A small audio captioner, trained from scratch.
Data: 39062 training examples, 149.4 epochs.
Rows from block 10 of the audio encoder of a small audio captioner, named by matrix and row number. Rows with one number belong to one neuron. Each number is 500 + 50 x the weight over its row's rms, rounded and kept within 0 to 999. All counts start at 0. Numbers have three digits each.
After each neuron's rows are labels from the 100 clips, of 14848, where the neuron reaches its highest value: "strongest on" is what is common among them. Only what is clearly more common there than usual is listed. The data: synthesized solo parts of chorales (CocoChorales).
# fc1: MLP up (encoder.blocks.10.mlp.fc1.weight, 384x192), inputs 0-95
# fc2: MLP down (encoder.blocks.10.mlp.fc2.weight, 192x384, transposed), outputs 0-95

fc1.82:529386486396516429510523536504547536441481442435583493446462534486515503530542543458595412551563573549605535486532503463482492466588482543452548509511483526465609474440471476504474449513532464598521448486440503462436462495493483503469536498480470488480450515525489416484579486458471498440
fc2.82:515510465444501598540512481524534487381497560567454564486586488431464463445423462534559505553473449575471466475533425541438342510513516518499493508522483518438504540505427526509468392420488416525514481491603515469465517575606462493473504489512505432559511548515621586500459426499551519476
strongest on: note G3; cello; note D#3; note D3

fc1.189:403527613518560531493527421366522522441474492606453483557478535480589534504504513505434523444560525487434446407488482597509430489496511544433555519561565563529519446456564520553536518582467479473544565514525516561502386538559500463517564458518519495542446576502532511482533616549565496441
fc2.189:454492597443519568483446424374480474556394469518525465610517535457513528479572500494528456408511508500415473406472451613528546482604489520522490506494581555507481500445473512508506578579484439510496497521462512550424451485550518478508511510521524478587387458557461526563510652502471474558
strongest on: viola; note G4; note F4; note F#4

fc1.317:520512462552499553459481489478502434475459568561389559519496584518416544483463422524495531409422492471491501583475506565535502496474467558459460448551553529420532534517441557519593527506417435556477498525490486522535515502494492510473428516452550436534517604409583434524473477442502607488
fc2.317:499571536567367550489502489464581531571506480524442544535521496456430498498441462459547529501498508443526563511491525507454486542573578525528465464493551568449498526523449450520498448506515503519523502516457420523432537571506538495385418373521456541562569600573613544537405424517508615436
strongest on: note C#5; violin; note D#5

fc1.229:499461420469596522476532496480540389518454592488456461546556526468476558444486563471401566548472516487489483568465554573549506578448547435507552558586556482521451478460456473456472557501484471452422440511570493544595506513454487482505418512563505484513458449520443498566502493496426434491
fc2.229:503555543532476487565505506421519511546443509473448391544553469578590567485551461551484555546467454469522452497498551480546500514430499575483491430541514566531494445415485380422405541482526436489524475434581564539530466513487600518520523401377591423524441532525507492474485533445465456412
strongest on: note G5; flute; note F5; note D#5

fc1.182:592569516520478529622523454483461517483533564589565507544369481424445531512528463360507536474471449545448439555468523543508478437471504458520456460479493486485470462567479421547490479503503423476543526464479494509507480505502492504482492496534508462483585467514462553528555469479502617512
fc2.182:497587583604458520482550464422558515567585451524486563559479517449506551590462475503521603494520475446439426453477476616515450491523547564505462419483591518491468509446404454505559512534494456457518569559515522619435552603504506461441499494398577442430519473536446467560517560482535586397
strongest on: note G#4; trombone; note F#4; note D#4

fc1.345:554551541517444425448454518436530514518456498553388521512539525543419530444461442588559509416488523439514502444511527559523525551515453553477476473608530590482450582567485525522567542520451480526534547482477441536470475494460531514438380484467521473485545632436532454529403431485511593506
fc2.345:500577528466376493500493522406540479619450441455523583492606526466447490452439532529513474506504500452577521470522548548400490560550490486496397511551528539503558523443529483593462477481505499494522421465443457517404481579490602491458414431482502562519489574559631586506363477541534545473
strongest on: note C#5; note D#5; violin

fc1.117:514464472460496533524488477500421492389387569532506480500497478464480598488497481489399514524517455501512526511359520535524483536533531547551625569450526443492522461436468503446518570521412506503492418532484454466608485485490404473444476515638508477539547510500459507550564562634419451518
fc2.117:451397457535458495424470450496444442500391544546554519490492463525555516541568553474473564630477485427522471501490558524524526468596578514474549480468569472515422555418482487480441517552447470388520497482500484515587442568501462454478475512558588480485479423541500492527541558567499463555
strongest on: viola; note C4; clarinet; note B3

fc1.351:535553520506548544536632590519497534525455553507445604409442577436455516484515476445507583596475505589514471559486493558542496441554452483533544507516503467424446471524508464544515483552477443574476508513390440499500484535583471438472478556440524427408582528516504406541552542495487597448
fc2.351:449484467534471493557599470453600535508535528459492504446554549436427518479450525522566447536536524508553517451425490496461512530576571619493478453485416621496486477499442521487541447463448461475553539375578448500507448570587505534459543431504477560628469505502519565455485485470494583382
strongest on: note G3; note F#4; bassoon

fc1.51:483517555469489431504445564422543476499420486525550552451523526510512552449436514494453476500536469527546559470485463533509492503535512492451428526606498458541542448474487495533637497498540464506470492555544540521320404478521487484531509474456472521556500554335565357520442544534418498483
fc2.51:567572507492480403583497558404543526630531533450482513529539550484487589468494471457471459531538562497616571464510481494522442548477453432455419576559499515529481436471477407503528544537486501535523482483496440536431481482570637573504410434455425518557446573463521514501395514478429524426
strongest on: note C#5; horn; note C5; note B4

fc1.150:509514474491537401429469558581538483442510488552506597463508450557460477516489515488533472529534535531542464506590606458422502495596430479488573535517447484422506487567494484545464425526546474587540551481382464424529443511438378440554487471463485542399545533439553361533574422526478507487
fc2.150:429511471516427561478502450546510490458572568533467518538491523399457461501497488520574501627455552494537507522495441465495473491512521580400508484509483581428469557487462445467458400437518394528588473439530492440519550580574442535378528489490534459592534559513502606428462472542515527444
strongest on: note G3; bassoon; note C4; note F3

fc1.94:506492540408535460498546608481508579451467436458534506539498486522546429535513488495575422506546494564568464522470456484447503492508479571522601490504446524436497407477426546523495420553498442649535508543466444451469415501510391446550573501479436508488479508495483408465617497549491526457
fc2.94:497538482541440606467554496537492545418535515512426596578502462410460459475498430483541503505402473490452438469446444540403455508547580631530560459486542552436444601505439490457515372524501469552554482519521486497502522534549436501391507477539482469522502528551554582484509474537575552456
strongest on: note G3; tuba; note C4; note F3

fc1.55:445525456553576495472461449534412480431454463574476499572383536449541521473461427458367475522493502519398479479456517547524473554515541532558552561590597484517428483438536505509587524540447483508463547595503470503536485511625472601487511467528532493572481496465587545447462548570504463526
fc2.55:517402474521532519507529430465447504411465553512522462502474511517490609477576512501573541553493490505483432493516564562483455490620559542525543477518469505469448523478402459423526572588474476459443478473507461486562536443502437494487508490582568414538440492525508474526583540484405453552
strongest on: viola; note F4; note D#4