A small audio captioner, trained from scratch: decoder norm layernorm.
Rows from block 10 of the audio encoder of a small audio captioner, named by matrix and row number. Rows with one number belong to one neuron. Each number is 500 + 50 x the weight over its row's rms, rounded and kept within 0 to 999. All counts start at 0. Numbers have three digits each.
After each neuron's rows are labels from the 100 clips, of 14848, where the neuron reaches its highest value: "lies over" is the class under the peak; "strongest on" is what is common among them. Only what is clearly more common there than usual is listed. The data: synthesized solo parts of chorales (CocoChorales).
# fc1: MLP up (encoder.blocks.10.mlp.fc1.weight, 384x192), inputs 96-191
# fc2: MLP down (encoder.blocks.10.mlp.fc2.weight, 192x384, transposed), outputs 96-191

fc1.74:538578553521455426581509603404562473498504505491590576469499562485546465478560506534483556496462578537491427501470435435458541514534629447522514552538436451546429552531444520492494504493511588526487519452465463551475463454427566545439474592476509455551487552459490515542563440499505457436
fc2.74:535520525581533459518499491514509552510527441470520503503421482474524421436521561476512407562427565514571503481458474451547581526508506440476438476564506478515531570555409556488488488432490479411491478440435436520476470506541594463458494554537482518520418532431489534534478423450476549464
lies over: G#4
strongest on: note G#4; trombone; note F#4

fc1.93:508550389472444496432475640549561350510491569442440444455535417456533574507521472570463551503494467474516520437548585534458404504494576475544573468514492532566582393539554485540488524481496480479523438469535511578475513520451467497473444499415515564507530579547421448519557472500469461565
fc2.93:501529534477490529501447576544642482472411497442466452447516424456437528519525587499493574505436495401454505428512553552410525499535521505494535455525492561616506462558538440526497543494422527438450448532590562468483578493528435483464464550495519516433469534533522541563544452509451428552
lies over: D#5
strongest on: note D#5; note F5; trumpet; note C#5

fc1.235:535408388394501504491426428529371547504515619505494431547428532474512561496463409625477464469444467505468447536512532524541448446469547493557428520430502555440539428494555523482527530503474555578543407583532539498487507513552452494481510511518469570566522523522423496582477523508573525507
fc2.235:524425491521511486524521535430486503567474520479555395491581537517474498486478499584533401583510577432494464411580489450581424404430562489562522459444460578506417576524496526523416523492475517420427492536538485447450501491456488499531530452543395485453507476556433531556509402531496564661
lies over: G4
strongest on: note G4; horn; note A4

fc1.245:441475411472445505527532598459558471455469508515496469418483584495551593547586464473463452435520534433555397509491454507439478558532530495509424500613527461467509427478481513549447481592461466508532511545526560514481476512504554478439423576482565459532597506511476464441515496475638599513
fc2.245:441540482524495492558556568494527508510523474482440438475517560477381569598552520517484507528446442377537489494554555512471488513526443472525429534494579586500441535413435535468459399489483527531520518592471481558492582427498531460488436526464527443530543547417450459473454447535555665552
lies over: silence
strongest on: oboe; note D5; note C#5

fc1.209:547430487546475517512502556425431481435540454544597526390498478553482494366558478531531516557496534477474457516473512442512515506532505476518585475614480479504482559580477545508513458548470530497493528428467477444500472471393489509545460494475432549434489448515535540546505528564445494504
fc2.209:499461543475497513553548536486501499538469465571558509492481516538455452491427508450569378567533620473488496477491468553558432421498534535556515467479503520507370597495569528464457582464394555449470531494485465413518499555384510581516561521518433487439500472599485552536531410569506539624
lies over: A5
strongest on: note A5; note G5; violin; instrument: trumpet

fc1.383:516500471418478457559500484515392509587526597434601530535509467500564483529508473595479451529526495514543475422456439456519492488532619439570515552555467418442555548533515551459469454490515606570523476498489501542523489499402635507490541590495485605596547505542500537498527465596520476452
fc2.383:528486486532560448616526495481507532529503487422541492507473528465515478507498539521485449600442536508562500372486466450521521430434579432488426483567540510525462573555411544459445467501509499432451493536517381493449477510525581464419515514567460491506487509541498486501543386484505554501
lies over: F#4
strongest on: note F#4; trombone; note E4; note D4

fc1.346:417489566405528477475463575537620472541454458539476456487438525433531510473460492444386492508412480556498487587556414489429429516458540460521419519543515417535378449473507440461535463521529551497506483614506474522527460477492511514498481531447516445492521492462549522666546539535512568416
fc2.346:467525611571470498500420535498607507569500377488488528511479486464437507507517546404486517576416516525536477540500472457429521514542489472497449486470478460533396453458464544622528475498497549487500509576485423389439471510598505453486463482500490465487472484439490509598421380487536502507
lies over: D3; C5
strongest on: note D3; tuba; note C5; note A3

fc1.216:410430432541527477438523545455444509414585458446504463423558465471486512410585481472542616515524595543486408549462557493460474524500553467477589498505471531493536471526458521511578491461535474498497532428448567460509522489482420529535481491478486571493538498473427532538479437527550433465
fc2.216:440365447498627537561453467477532517442513508472515468513512479483452532477399488527485567557528663406496487484520520557528523501540474485544561490512588543556481498491392556446485567449489515508517570494574465515426629477463512529500483542504582508511550469452462495461493477553558484446
lies over: C#5
strongest on: note C#5; violin; note B4; note D#5

fc1.27:534538495531485498513532551557603475486572560552413514536512415495523483490520455477489463487375513439535531566530489445343407562529449546465409488510506414582473457539466414451578484441459484534566460466517546500551445513509457523572487517545476499451474566498509467543456478547517431471
fc2.27:536423525554585498606546440444556581522509463473440516532464441502508401572440551434523473589516511435635533517495510490474519512532377516446457464414577546570496531487462529456497494499468531493518536482507468437497517486511527406553535515579492460441460495439505484409411452519567561492
lies over: E5
strongest on: note E5; trumpet; note D5; note D#5

fc1.87:550504479584534456544479562564505519443574518518454550460462458568502468524505458523443499548422544387524470537455466547355449555512477495388422509461440462534525461565526465446547496455404510465473441514442559478527451543449450547506454529580489473476421535560546524538475459503485455516
fc2.87:543406514502579485626483471454566553562502468570441480495533491523493420553455521391528491617501486515590502550528489514439480518509363535501449468430595422576485545516431540410518489505466584494522606523493426442528509487439478440597479520555495483394516503494504477442454466537536556512
lies over: E5
strongest on: note E5; violin; note F#5; note D#5

fc1.268:567444496527541467518487582553522512463501574582444541519527444466546492480487508489473484562466536528597496578539506558453424569479461478396445467505464449509540458525508447445548463448440468471484461395461605403561498578465457517542484524596454501494439564551529508519450458539573473429
fc2.268:565438526519554409579522412418533534516514479533448547506544509468486411534429525448531436579542516491565514529459512432484524520527366534428463443427531475542504585481477550442467480510467541509547575500453475416503495494431534395551578489540505418430481486491503487374451452538537582502
lies over: E4
strongest on: note E4; trombone; note D4; note F#4

fc1.197:450469471450464524519385480491567485550461531561482474501375508451494617505522495511422475469418512513455506508477541534491464524505492482552460516541500445438453451502614524534508543499465515607493486519567520550513501425408532571494454596444517534550639525451512502513573569535475474498
fc2.197:466478456492546497612443466478552497572498478522403532581515462512367526456511453539478521490496530448486524479446565494472525501468429569482438538423562420549457547497492586493502528517459518555539505610491494450514520499509486438541493531501548487503608482467387523430498548519537467422
lies over: D3
strongest on: tuba; note D3; note A3

fc1.196:530540514439444404476533487545417447553568578401492569600496445453598510454472486520486425545503453538593531448483511409478500481542490442498479551520479388459539573570541500450504467629520515543535503491465521544505403501510593488493584519521555570536503481510486518512492521510539484406
fc2.196:545498557441541569588483483487536498596420467430519523491482501470500445519398560448494525493451474510540557423529483505538580435459548490524498398550509579522442572499509558457476468502481502476413495507571409487427583497536581428433410441540504522453511434540534515550553427586502563504
lies over: F#4
strongest on: note F#4; trombone; note D#4; note G#4

fc1.30:537486494509436456546502507532532417518487508433520525532504447477502581462528435517479496465461414394515435610512597600398469521560561405500556471499468454542438556605528476519505531543477592573415467531515494456487444534588498521487529564515531460511547516514459551612542566442580446491
fc2.30:526528569540512588491477527576599549552494459474484535470541449539392458478563490444502536541482470546403560435558524472414460545487553602483445555540479522537429441482546421493472544524536504496519505583561471428623472511552490470574478476468469427346497387536487477625527440491417409498
lies over: C5
strongest on: note C5; horn; note A#4

fc1.345:397435451473573485474487533517451509407541502454487453434543484540522471431499466442500621528522552528495461663464537442452444467556515429502596543527516474497501486492458523476587514489598456502467563422488490474393519533539424483540449490530453519462512471468439490556378494524598459483
fc2.345:449430479466566533551481481496566513465520506519437476538479510455455520505410505467521561532529651460519486510483518522460451481488435456528520563474561416569432476465412543531552590442506538544539527548533432503450575485503503533516496530475572485457565503397450497457545469487562409469
lies over: C#5
strongest on: note C#5; note D#5; violin

fc1.180:534453403493488531492377476520415567562493604468485454495395513486478559504503452599500423500439465491482424487497523548541451419453583520545405529425516589430499407472572545573513533536498535574536430602554533493502500525568462463487518497525484517544503535541410495595475469481574556511
fc2.180:517477501503504458524524533392500493594439535481559395482547498478462500523496530602520412572523564468495462387592479425583450414425565523564540444447462558500468556523463491531372495476529503438416502516531475459456483497458495503496568418543399524473503496553452522555571397520531552625
lies over: G4
strongest on: note G4; viola; horn

fc1.311:473527484429478434520537490528476457518426571510528531533573492413466498489568449509491556406560539522552487518502520475471535555491520459502592455490460449519542564510545466508478494443499570541569447441453523446568528497458511593520491510591486452565507487575507540434505552615452432511
fc2.311:513501593439463498505598392432525542547500496510481634560558581452471478559450514450488496437610472599579498561543505467534461517507425517521461508387466422361481513407534527522497459577541562596505548509522529452535587555563582535511558476516549432495547425468522518437513520494599525461
lies over: F5
strongest on: note F5; flute; note G5; note D#5

fc1.259:406480496425477461495462494585599426485501509557513538549490549443586538414483406542398459517463504516380490503503540510431447575516529479506430509576474486531468437481541411466457539552512535535555462450537502621428460447369494559457578600516600468539597542480557475551525542578479488438
fc2.259:539446500450452501568426482440587490511480411561501648456541503446455526416463498504490562551527544467546462490501566550467514551511502454510508492520438506554467479518508545529445558461459543474561505509522497462414528500450440461398418574534524419419590464517494530518592440570471366479
lies over: D3
strongest on: note D3; cello; note A3

fc1.79:522462379476503513467554484545538476471591495513476543470513495535555516454497362528523500498448467467459408629460498490434416654461623423530560560516436474488450503551499479516531559547534488572509500490425531541467491510502491468409462551527471453535484586469428536652510541505617465481
fc2.79:523490516497526493544500561473615459521470408598472435481554549506437533517443519456552481551479547479496521569541444486519422510449611444558552491474405447531373521525532541591458505427543580517519494482471404414468479484478473466498507468475380421409478468440409505579484449521485514591
lies over: C5
strongest on: note C5; violin; note A#4

fc1.192:520577460517460452432507537593490428384558420539452452396562541506604537521510525486497516419508484574502550478506462399523505557532616488497511543578441498525482483546477448576501502460578439513517448423474521552453368534511536422444539470541451504516471501494493445591528523485503504509
fc2.192:557669536555490477484495476530610440446482429490427498504447456450557502560515641424523541486442428426461548525435502502430428475516483497489492530476464452499497462505584366547558433476444452444422495489470531476575507515565511459464471473458519519477455506461566572518536471452509490549
lies over: C5
strongest on: note C5; note A#4; oboe; note D5

fc1.354:448396480514444466458454601524408465474501515540596508557481488464483510369484526534524517409445528484475429513495546571524527517480538459496517508581452475415478509514470513473538464563476574482467482441431516485469467434459509498544512530471456511530503445419516563541511539501484482537
fc2.354:537472588503532494541557455443574510491489421552501529477491567483492444518427557420527460641575570502565523484468425537485498456516417470498499519457542529500373607466518543477508541472440521454495565484491497400475499556493546504478528526547485448377463425555519500494564396537511531568
lies over: A5; A3
strongest on: note A5; note A3; tuba; note G5

fc1.269:536528440520457493512486532513551399425548456548489553483513443505533489439530444514522543428477429533540512557444505471443505491559608461363516589515444436524452552639469505532561446551500483561553484497429481445541464540565498448474438503555475478477487483492501539569505595459483455479
fc2.269:630546438543562538549516509544615550506476414582370413471474493455503443543460523383489491580467462508511548538485481482482362505518488497437504470450445454536413506471595466578581542435512521493543511525462440377580462548526479457518489454477475424446461512502494538511564478493504508531
lies over: C5; C4
strongest on: note C5; horn; note A#4; trombone

fc1.326:543532492497478496420585527577482454493473484458531487587556451497615473485517530495526443475466459505533490444541480422453483505473559474434548471565415560415576472504456460470567464553519399517463482453507601494549539532511485424474515485586488552467474522555499527462534485511574413475
fc2.326:581585539511471498474532501495588505509515418442478602566549511406559455477539627476521437501484406494511470476551478456389550555444484448454481535529408498448563504522503477514543480596473448442434460446527529494535496501546478354424510495592433500434466541533557544481587399417538455443
lies over: E4
strongest on: note E4; viola; note D4; note F4

fc1.175:477472539477447486446500492504495481470504484382494501482500438468458562407480516620480604562461516416438510419526601546487399510450482482556611481498478549498534480555475562630499486448531510520468481486503496570506560454507435595458412549423542591496501609440446488535509555548441460534
fc2.175:576531535535507510511383496565572465415459439346465522401469497458489509431520535590471561480457467411425591504449571544534511511518548457506545424537484574622572529524515454559479484457446469480453472511476532487434556527534495506417430542502543475510477510524478497605443503493473520504
lies over: D#5
strongest on: note D#5; flute; note F5; note C5

fc1.212:493493560581523475473528521486534442454566529478537534569509447543475485439554464433525474458415481510547463534462445462401456493485475524354476508445438523456572502560526501468600487552444394451464441430493560438546456543488445502545520513570430531486446534592487513487397449520527497466
fc2.212:598477509580560444560500429459500545559454442501483569523454486514573393530434523494510406589550496530574528453508443450474522483468407512429445487451512473562549572489512529417502453496463525427443529519489465431551457487462564425553534466535464513488443503524537514417471417496583561447
lies over: E4
strongest on: note E4; note D4; horn; note F#4

fc1.20:497451478508526498428566499465478529446556517549537624599551484500553500441513500469542456520481535512482462572474512520431450545449464534429494530518502486453562507502495513407548504552475356476496500414481514487577543502465425443494537533620510440465545466468525544406541515512628417414
fc2.20:529423510546571477530541469444484569552480471470533564549494448498532429472457550470525418555534611470620455498486506516472546522506390476410539411445505510466583601470458520412515510446425533461508625454446530486512526474423512496556575483583537499500502479521537597352498424528538475456
lies over: E4
strongest on: note E4; note D4; trombone; horn

fc1.318:495492439511476459470473467517495515535508589395506493559490471422500550522488428556450401476424467458506492515480525494543443508504552520522484471418452456395516460494539523547517493553478520603521457549468537459481495467515508461466506549546464514603478483525393550580465472541601574500
fc2.318:542432492458528534589461509383503513552434515444562411463549535515486468443471438609514395564560546489488506407541446448652479456464570525616509435424500534522457570550483514512454552434547559492485483490553466500491499471445526492567549464520401496541465440519484445580504452572501536576
lies over: G4
strongest on: note G4; viola; note A4

fc1.141:503557464465521487507485472465529456521507540497427517453476502518602508469478441490512449444398488474533501623434509475417463573557509433455504537497471425477499524485493457516610530540522480566555495604507504492525504511587529464414404520602518465474502508514478482610458513481576440403
fc2.141:500460523499530514550500541472644440492524463546476440507527567454446527495436489467547538561508532468530464520524534528534460512543543418565531460470485483512383565494440551537486576413496533526545475485462405441414547512544491469467449557533506398441428421451414460571504438489475490610
lies over: C5
strongest on: note C5; violin; note A#4; note G4

fc1.107:512474488526469501523535491476492485500566546436469628543507495505420496500493502535498523560497478394521445535496460487422488580489454491439511480486470424552548607484561494423504468494397462518443426488378594434558534497523470536473487493610493431488502511529532511447548503522535526547
fc2.107:526487455558495448593550439409525547473530435471434556450529492498553413499493467493496517584537513453536499561463548449462454535541388517438476509442539414624555545470449518500510504481474555488604545476466455540501486560523501515553477587540615509510462521495496442456475536469481548571
lies over: E5
strongest on: note E5; violin; note F#5; note G5

fc1.176:478448532480521501525473430503529476506525527487499534502442541579464498499502507495434567491427507421517529610454425563466480601639492457498465485437538513460474461452514440537467491481465568550513511538517518498462585466543554516419440614544587493487548533519549467596459505603567498533
fc2.176:502470402482512520458560466502541492461568530531514541534572583511486449522438420484535503510532543458530541529534517518633567640554531517576557423527523552547492597437450528487500563467550488555586484365472518544483560542478547502407477602512582419526485377460436414541485550494427446518
lies over: F5
strongest on: note F5; note D#5; flute; note G5

fc1.358:531520474495497459546578571489483503483513465476537581458563526491507496486487464542571487511474550466522384589457522434415460533512629405464582580510409401497463581573446510492544532494444545598535471447431491467551449445519498489433488561588430474499455526440416553585458464467529453472
fc2.358:509514524534513470583500519493579555531504433554471483494537530419428497461477600462531443563485576538516467465469539480539528492492540413508504436564473420496466601537431577563483506431513537489485512527443425472455488499568557515523487572467444491484452518396439528522542391410464494494
lies over: G#4
strongest on: note G#4; trombone; note F#4

fc1.372:539560432475481475436481643550532394459476623476421457392493435443496543494529472539483547498479500435461511432499565556418395516563549463576502514539510540557521403538511476548478481465487513489504443467536547569482503498423488514457458552421525574536534565512466472542529467515461447556
fc2.372:517525554493455545522421611564626440465416475488470423479481441493449512490512535480458574549437520453414484448514553517430458485495558451543530488520497551600487477576576438544509552484415516414467453551572544489502546493510377536459477525460508518432480535548482565577520456491451423592
lies over: D#5
strongest on: note D#5; violin; note F5; note C#5

fc1.59:553451417549502445473474556560507504506531607558422513508477482486478527507488490460488511537390469480569493549533516529316446596480445511472499517464456407557489473593483458522565480480503473503497425546488488511469464533536413485493441469516461501475490601513430498492450545513522497446
fc2.59:494387493504614537592497516482595571531468492549433411499495427536406456538434499425515450593449572436568511541545492515479448501503442515475468460409553442601428513537436532439536509482445566506500535536520419464502533498439476454609497510535488513433495540437440524520433451544561556563
lies over: E5
strongest on: note E5; note D5; violin; trumpet

fc1.53:579589460482414421459551495478501424507478554483504593488487508458538482503498450508519389426482442558556543504406540452499465492572598472499453471586476495422527590526549484411448456540547526573500482452447536472513493555453581456457517548482499500565555466493518506488488515555536483483
fc2.53:508567528535551534572564489472502477523498422425575545537506500442464445491541547538507427569484545511540510414507521448526531422479566440501535511515486521450521658524462579519497498534474480452428494517474406460471481496545569390467532484607426460478457489567452512500488390443503529526
lies over: F#4
strongest on: note F#4; trombone; note E4; note G#4

fc1.21:552551518538512405420430425511377498505534550564443533508556399581465512538585570441448637503467465514496489628471443407472515522523454570546529575527537425462549544510507504544461489469580415492517568530476502443411448395559516518553489489445464493500469580586449565539445497473428556436
fc2.21:503505575462454561509450576515554539518341455529502426495386441485508458494431614489462462484382492508488587513515463552540523441501558478555448471468508518520463496547587402469471393430533515511436555534531556508577508524443494514520524438466434541536458558450583541522463526532469568488
lies over: A#3
strongest on: note A#3; note A3

fc1.297:544423488534516467463501552545509519424539541508522511526486438564540481428486489504500496543448535513545450545517453471393422507457483478360449491480419538486526456554440465462575472515447453461472453430491609418510506534483427480547473474594447529452437530566513507517435465558551435481
fc2.297:544480511544530451577540464461526572554509501520449498548468458513533378552504505421512393605507494506556475495508473484428458494480393547407450485433521450531513540517475525411555483541470534458503543525500502445563459512431509461582539449547481501443465544555512516405481406512578540482
lies over: E4
strongest on: note E4; note F#4; trombone; note D4

fc1.247:494477349448515479584510491516340522485565624480574499506483414572623480510483424585476471593503491452516453453468500513518482440531515503518459559574533554488573532611545591386453481582505538503511470539528455477508516512470547510469541516504549545574544452585467461495437519555504483476
fc2.247:527487565521571490578467475489517510479462423473522497459525529516526398505392566526532496591512578458525511422546404508526529415450576508509496517523506520570418584547496547565437481492497515408417526512520426424422493571487571481496505440542426464437484442593513461550518336521501534567
lies over: G4; F#4
strongest on: note G4; trombone; note F#4; note E4

fc1.249:555546501475481518434519528602451420460451569338503490554534416459557497559464535541499554407464485467532519387543512498411483478499535491553555462569439564508599459541453457456485451490501421461482432466529582531510515472494509509477481504510475633518511542562518521465533483513532412540
fc2.249:595556567504505489497520545505578482493403417389479503488521475496512436489495698501508491563485436418529538442554500461458525499480475434506504500526461509522546539561480432510485478509474533386418470473517516412503566542548486464448487459529471527435404538534544549526527360428464474543
lies over: D#5
strongest on: note D#5; note F5; flute; note G5

fc1.308:568560424510454482533482556487501510502491557415484465439512483493484563530534508609496557488503572485479503441491495477461435480469553519529618510492461526567576461604536453512509577467383479492524386462530530497557503499466490542423570490471441598518434585536441472503552472539535438537
fc2.308:585538551488546452511470590562597512515417385440492487394493470458507431505455683476525485551425534441525571486495516507453527528458537442478446458555461485598509551608479468525505465448432510448420522522487500436513539529488511472485508566429499511462473554489522545544477410475490493482
lies over: D#5
strongest on: note D#5; note F5; violin; note G5

fc1.5:517364516540484496481508652572513524484513535498534559455477447540487484490471482516519507522424523429520473539489505544466521492519472481404451460527484460497445510573449476434603414520424505510488521471436541475520453472384544486569489535525440484501483465465509534622455513530479558480
fc2.5:554517522541485508563494501448490484527458409487520530435478483498453388444455471464516468635495572486527519480414458494476557379489460442425514506504490522559406667549543562495496538469386565405445574499469450394529542543454521499495472456560487461391468438616527524540525423559475485555
lies over: A5
strongest on: note A5; note G5; violin; trumpet

fc1.6:499486381462513559479451443469514413541615504424523489495434401588527497470522452457447420535442480453524537508395391461474500491578487490486444546493526507483504543480534504440480496563499505527510498538504487524504434473514599490454463482497558614531528448570478507595533590614495553498
fc2.6:566493486493600523539532487521502511433471443433579520495463471511585430459400535518511531551481533463543590437506492514563545461523540447534514503585505607561511605591523506483466506462496492434454500465542447484463551515476563404421467435595498483468395426540516414547479433517476491506
lies over: F#4
strongest on: note F#4; horn; note E4; note G#4

fc1.98:480478421469463462525494519472344511491495567417584502485405377514581499486576439563414479532464454531504471460504501478511448432536566531544427559468523549418582499549521522493466491621520534490497471549542544485493548514505482526418529481490529534533500489627493495479542519642493521490
fc2.98:603509508513552440601522520494476534462480403466505506457423497546531444513466547551496498624494523468506523441457488510539512484489531441473529512525475557588522597553524499513445504455434493416469522529504479467500494578459531429440484438601467456463418503586504502548513361473463517572
lies over: G4; F#4
strongest on: note G4; viola; note F#4; note E4

fc1.65:517481580484467490514519534494526529524469540596518541513491545523439546528431510513532509425495575435583473615532462503506553623497433451434497415482393453401447492499503477565492482478442567601477465464368490478525528512460501514521448538551456489486477497437519536516569466630543479512
fc2.65:565502465498529535552535478467604512502462440534500538460599586489476457456423489519556504536520565422541544542509510492580585601523509491542504481534480546565513615481494527497448560417522536522535488356462448474472582502506466473408464576556491408501425412433523470544526499566499505525
lies over: F5
strongest on: note F5; violin; note D#5; note G5

fc1.333:550421524558482524530521641575549565473451507546513506389458522628458513540423551480517611541533585451382478540509480489544437505467521525414577475547509434562394468542515421489587510498416572488481524503462497432555488507474448474576519464569462441451462541501492518641454492489533479507
fc2.333:489491578486484496582502493472494477546462482540596591470577471513476447425370451451506449524563577525503533521433551523535519448465518447495583497505488501508439648572545536428464519501430553494448621484417434412467520481422541518535516489527476428449523453606547537512579492577483436514
lies over: A5
strongest on: note A5; note G5; violin; note F#5

fc1.15:553533472462430498504496461485420416518559519458510538524390391528566506487529473506439383516410447518513531456402505472508447479611486510498428573506539489416628517487539511457502478560506447518492473563500479515558492556499585499451515527477614524567568468569550507530568531564542462507
fc2.15:499527506494578527584581522489477476562494473411602559530498437510555434481452508535522478573460532480527500404484475498495536409475581442507555507584541530518485637554467552489473481535480497419428530474544362483460526507511587427459445476597476510467454502562485502539565397485484484524
lies over: F#4
strongest on: note F#4; note E4; horn; instrument: saxophone

fc1.116:433563553443487459605540452571583408512519513509510519588480502522470499536460439564519508501524442511383515480486528488477513520479554470565564542464509473494436533506511434409469457478462578548448452554495481508567535520434473497509572479513502508549524504474474500521439534529511479513
fc2.116:489370543395426519535441476516634492524538501443477534508577530514468525493386536467495498499570560464538502481506445500483512519523518562509514470433468464586354510509478491453570554625492567540627456474555500484503491582516481564540524549435480529389604397469516476460553530553498426468
lies over: A#3
strongest on: note A#3; note C4; note C#4; note D4

fc1.355:546559551494345417464566506558419468538559445420527619559507523500393562501539580617519546513519473417491519518599506488526549512401493573484497529435451584422454564463439542509431376551538546528511509556385530496519511512470447488450560525462509490472587434413464513487520470536491551474
fc2.355:527451552541429466582507463457414499454565458436474500464498479531478544522484571512486534527582492364494471487525446471481599484600451534484435603453535560523486604505393562561443473554487551457550462591449514488510454504530565419455545529499525486421469370534477457433541517441395543459
lies over: silence
strongest on: bassoon; note C#4; note A#3; note G#3

fc1.248:542528454455492500589454526534535464517487484590497505483499480448501627453487524523473518507476561495420409607457509559453511545508507387455459459533499435460499502497531518488468523475461558592539458554500467476450482469401448514445484670509496420477635516411525531504599558575517440353
fc2.248:518437445507493554558528519464561572529495445543485572452611530521415470422468494444505502555530524492572446506603518539461529562486484435481485546512420484523488457538418590545540562419507578501519545433516441508438521523497420406387386563604524452432505449453496528544598432546494353502
lies over: D3
strongest on: note D3; tuba; note A3

fc1.353:442533486489492454429460529594377533490513560538497501541403406484486464541477551505514493455410496492504529650445524554549541549549481456511419529466568483462625448544579431421467492432473481576539508559455558484535504457523477483475478491489511512558447510543495585497401522522495504501
fc2.353:586436514451547480605471513509496484518423446547384495451553544513418595483418531520577492521587558475494583504499474502538533526513557463567506514443437453554502603545528519558382527390481473524582580523407484527412469437444515488470574514509413411531534491435431522482553524522435534470
lies over: A#3
strongest on: note A#3; cello; note A3; tuba

fc1.18:459473521441427534527391527584575468497533484506453556486472547468548586444509501506381518555485536514406455535484449537364463573501503402458451565505497481504441458439547465481538565551462517535609467552513507564469441452410463524408503582463592479515566550517560495560599579533489396423
fc2.18:531526517504484436597444477418609573531494423596461612388531574454421503478462501482448526518482502477572479564503467505426548602552499437456376480492482450551527473500458530558450495433472599546526540503432502461444510527452478442398473579570513420518571443452532511488550468617521439471
lies over: D3
strongest on: note D3; tuba; note A3; note G3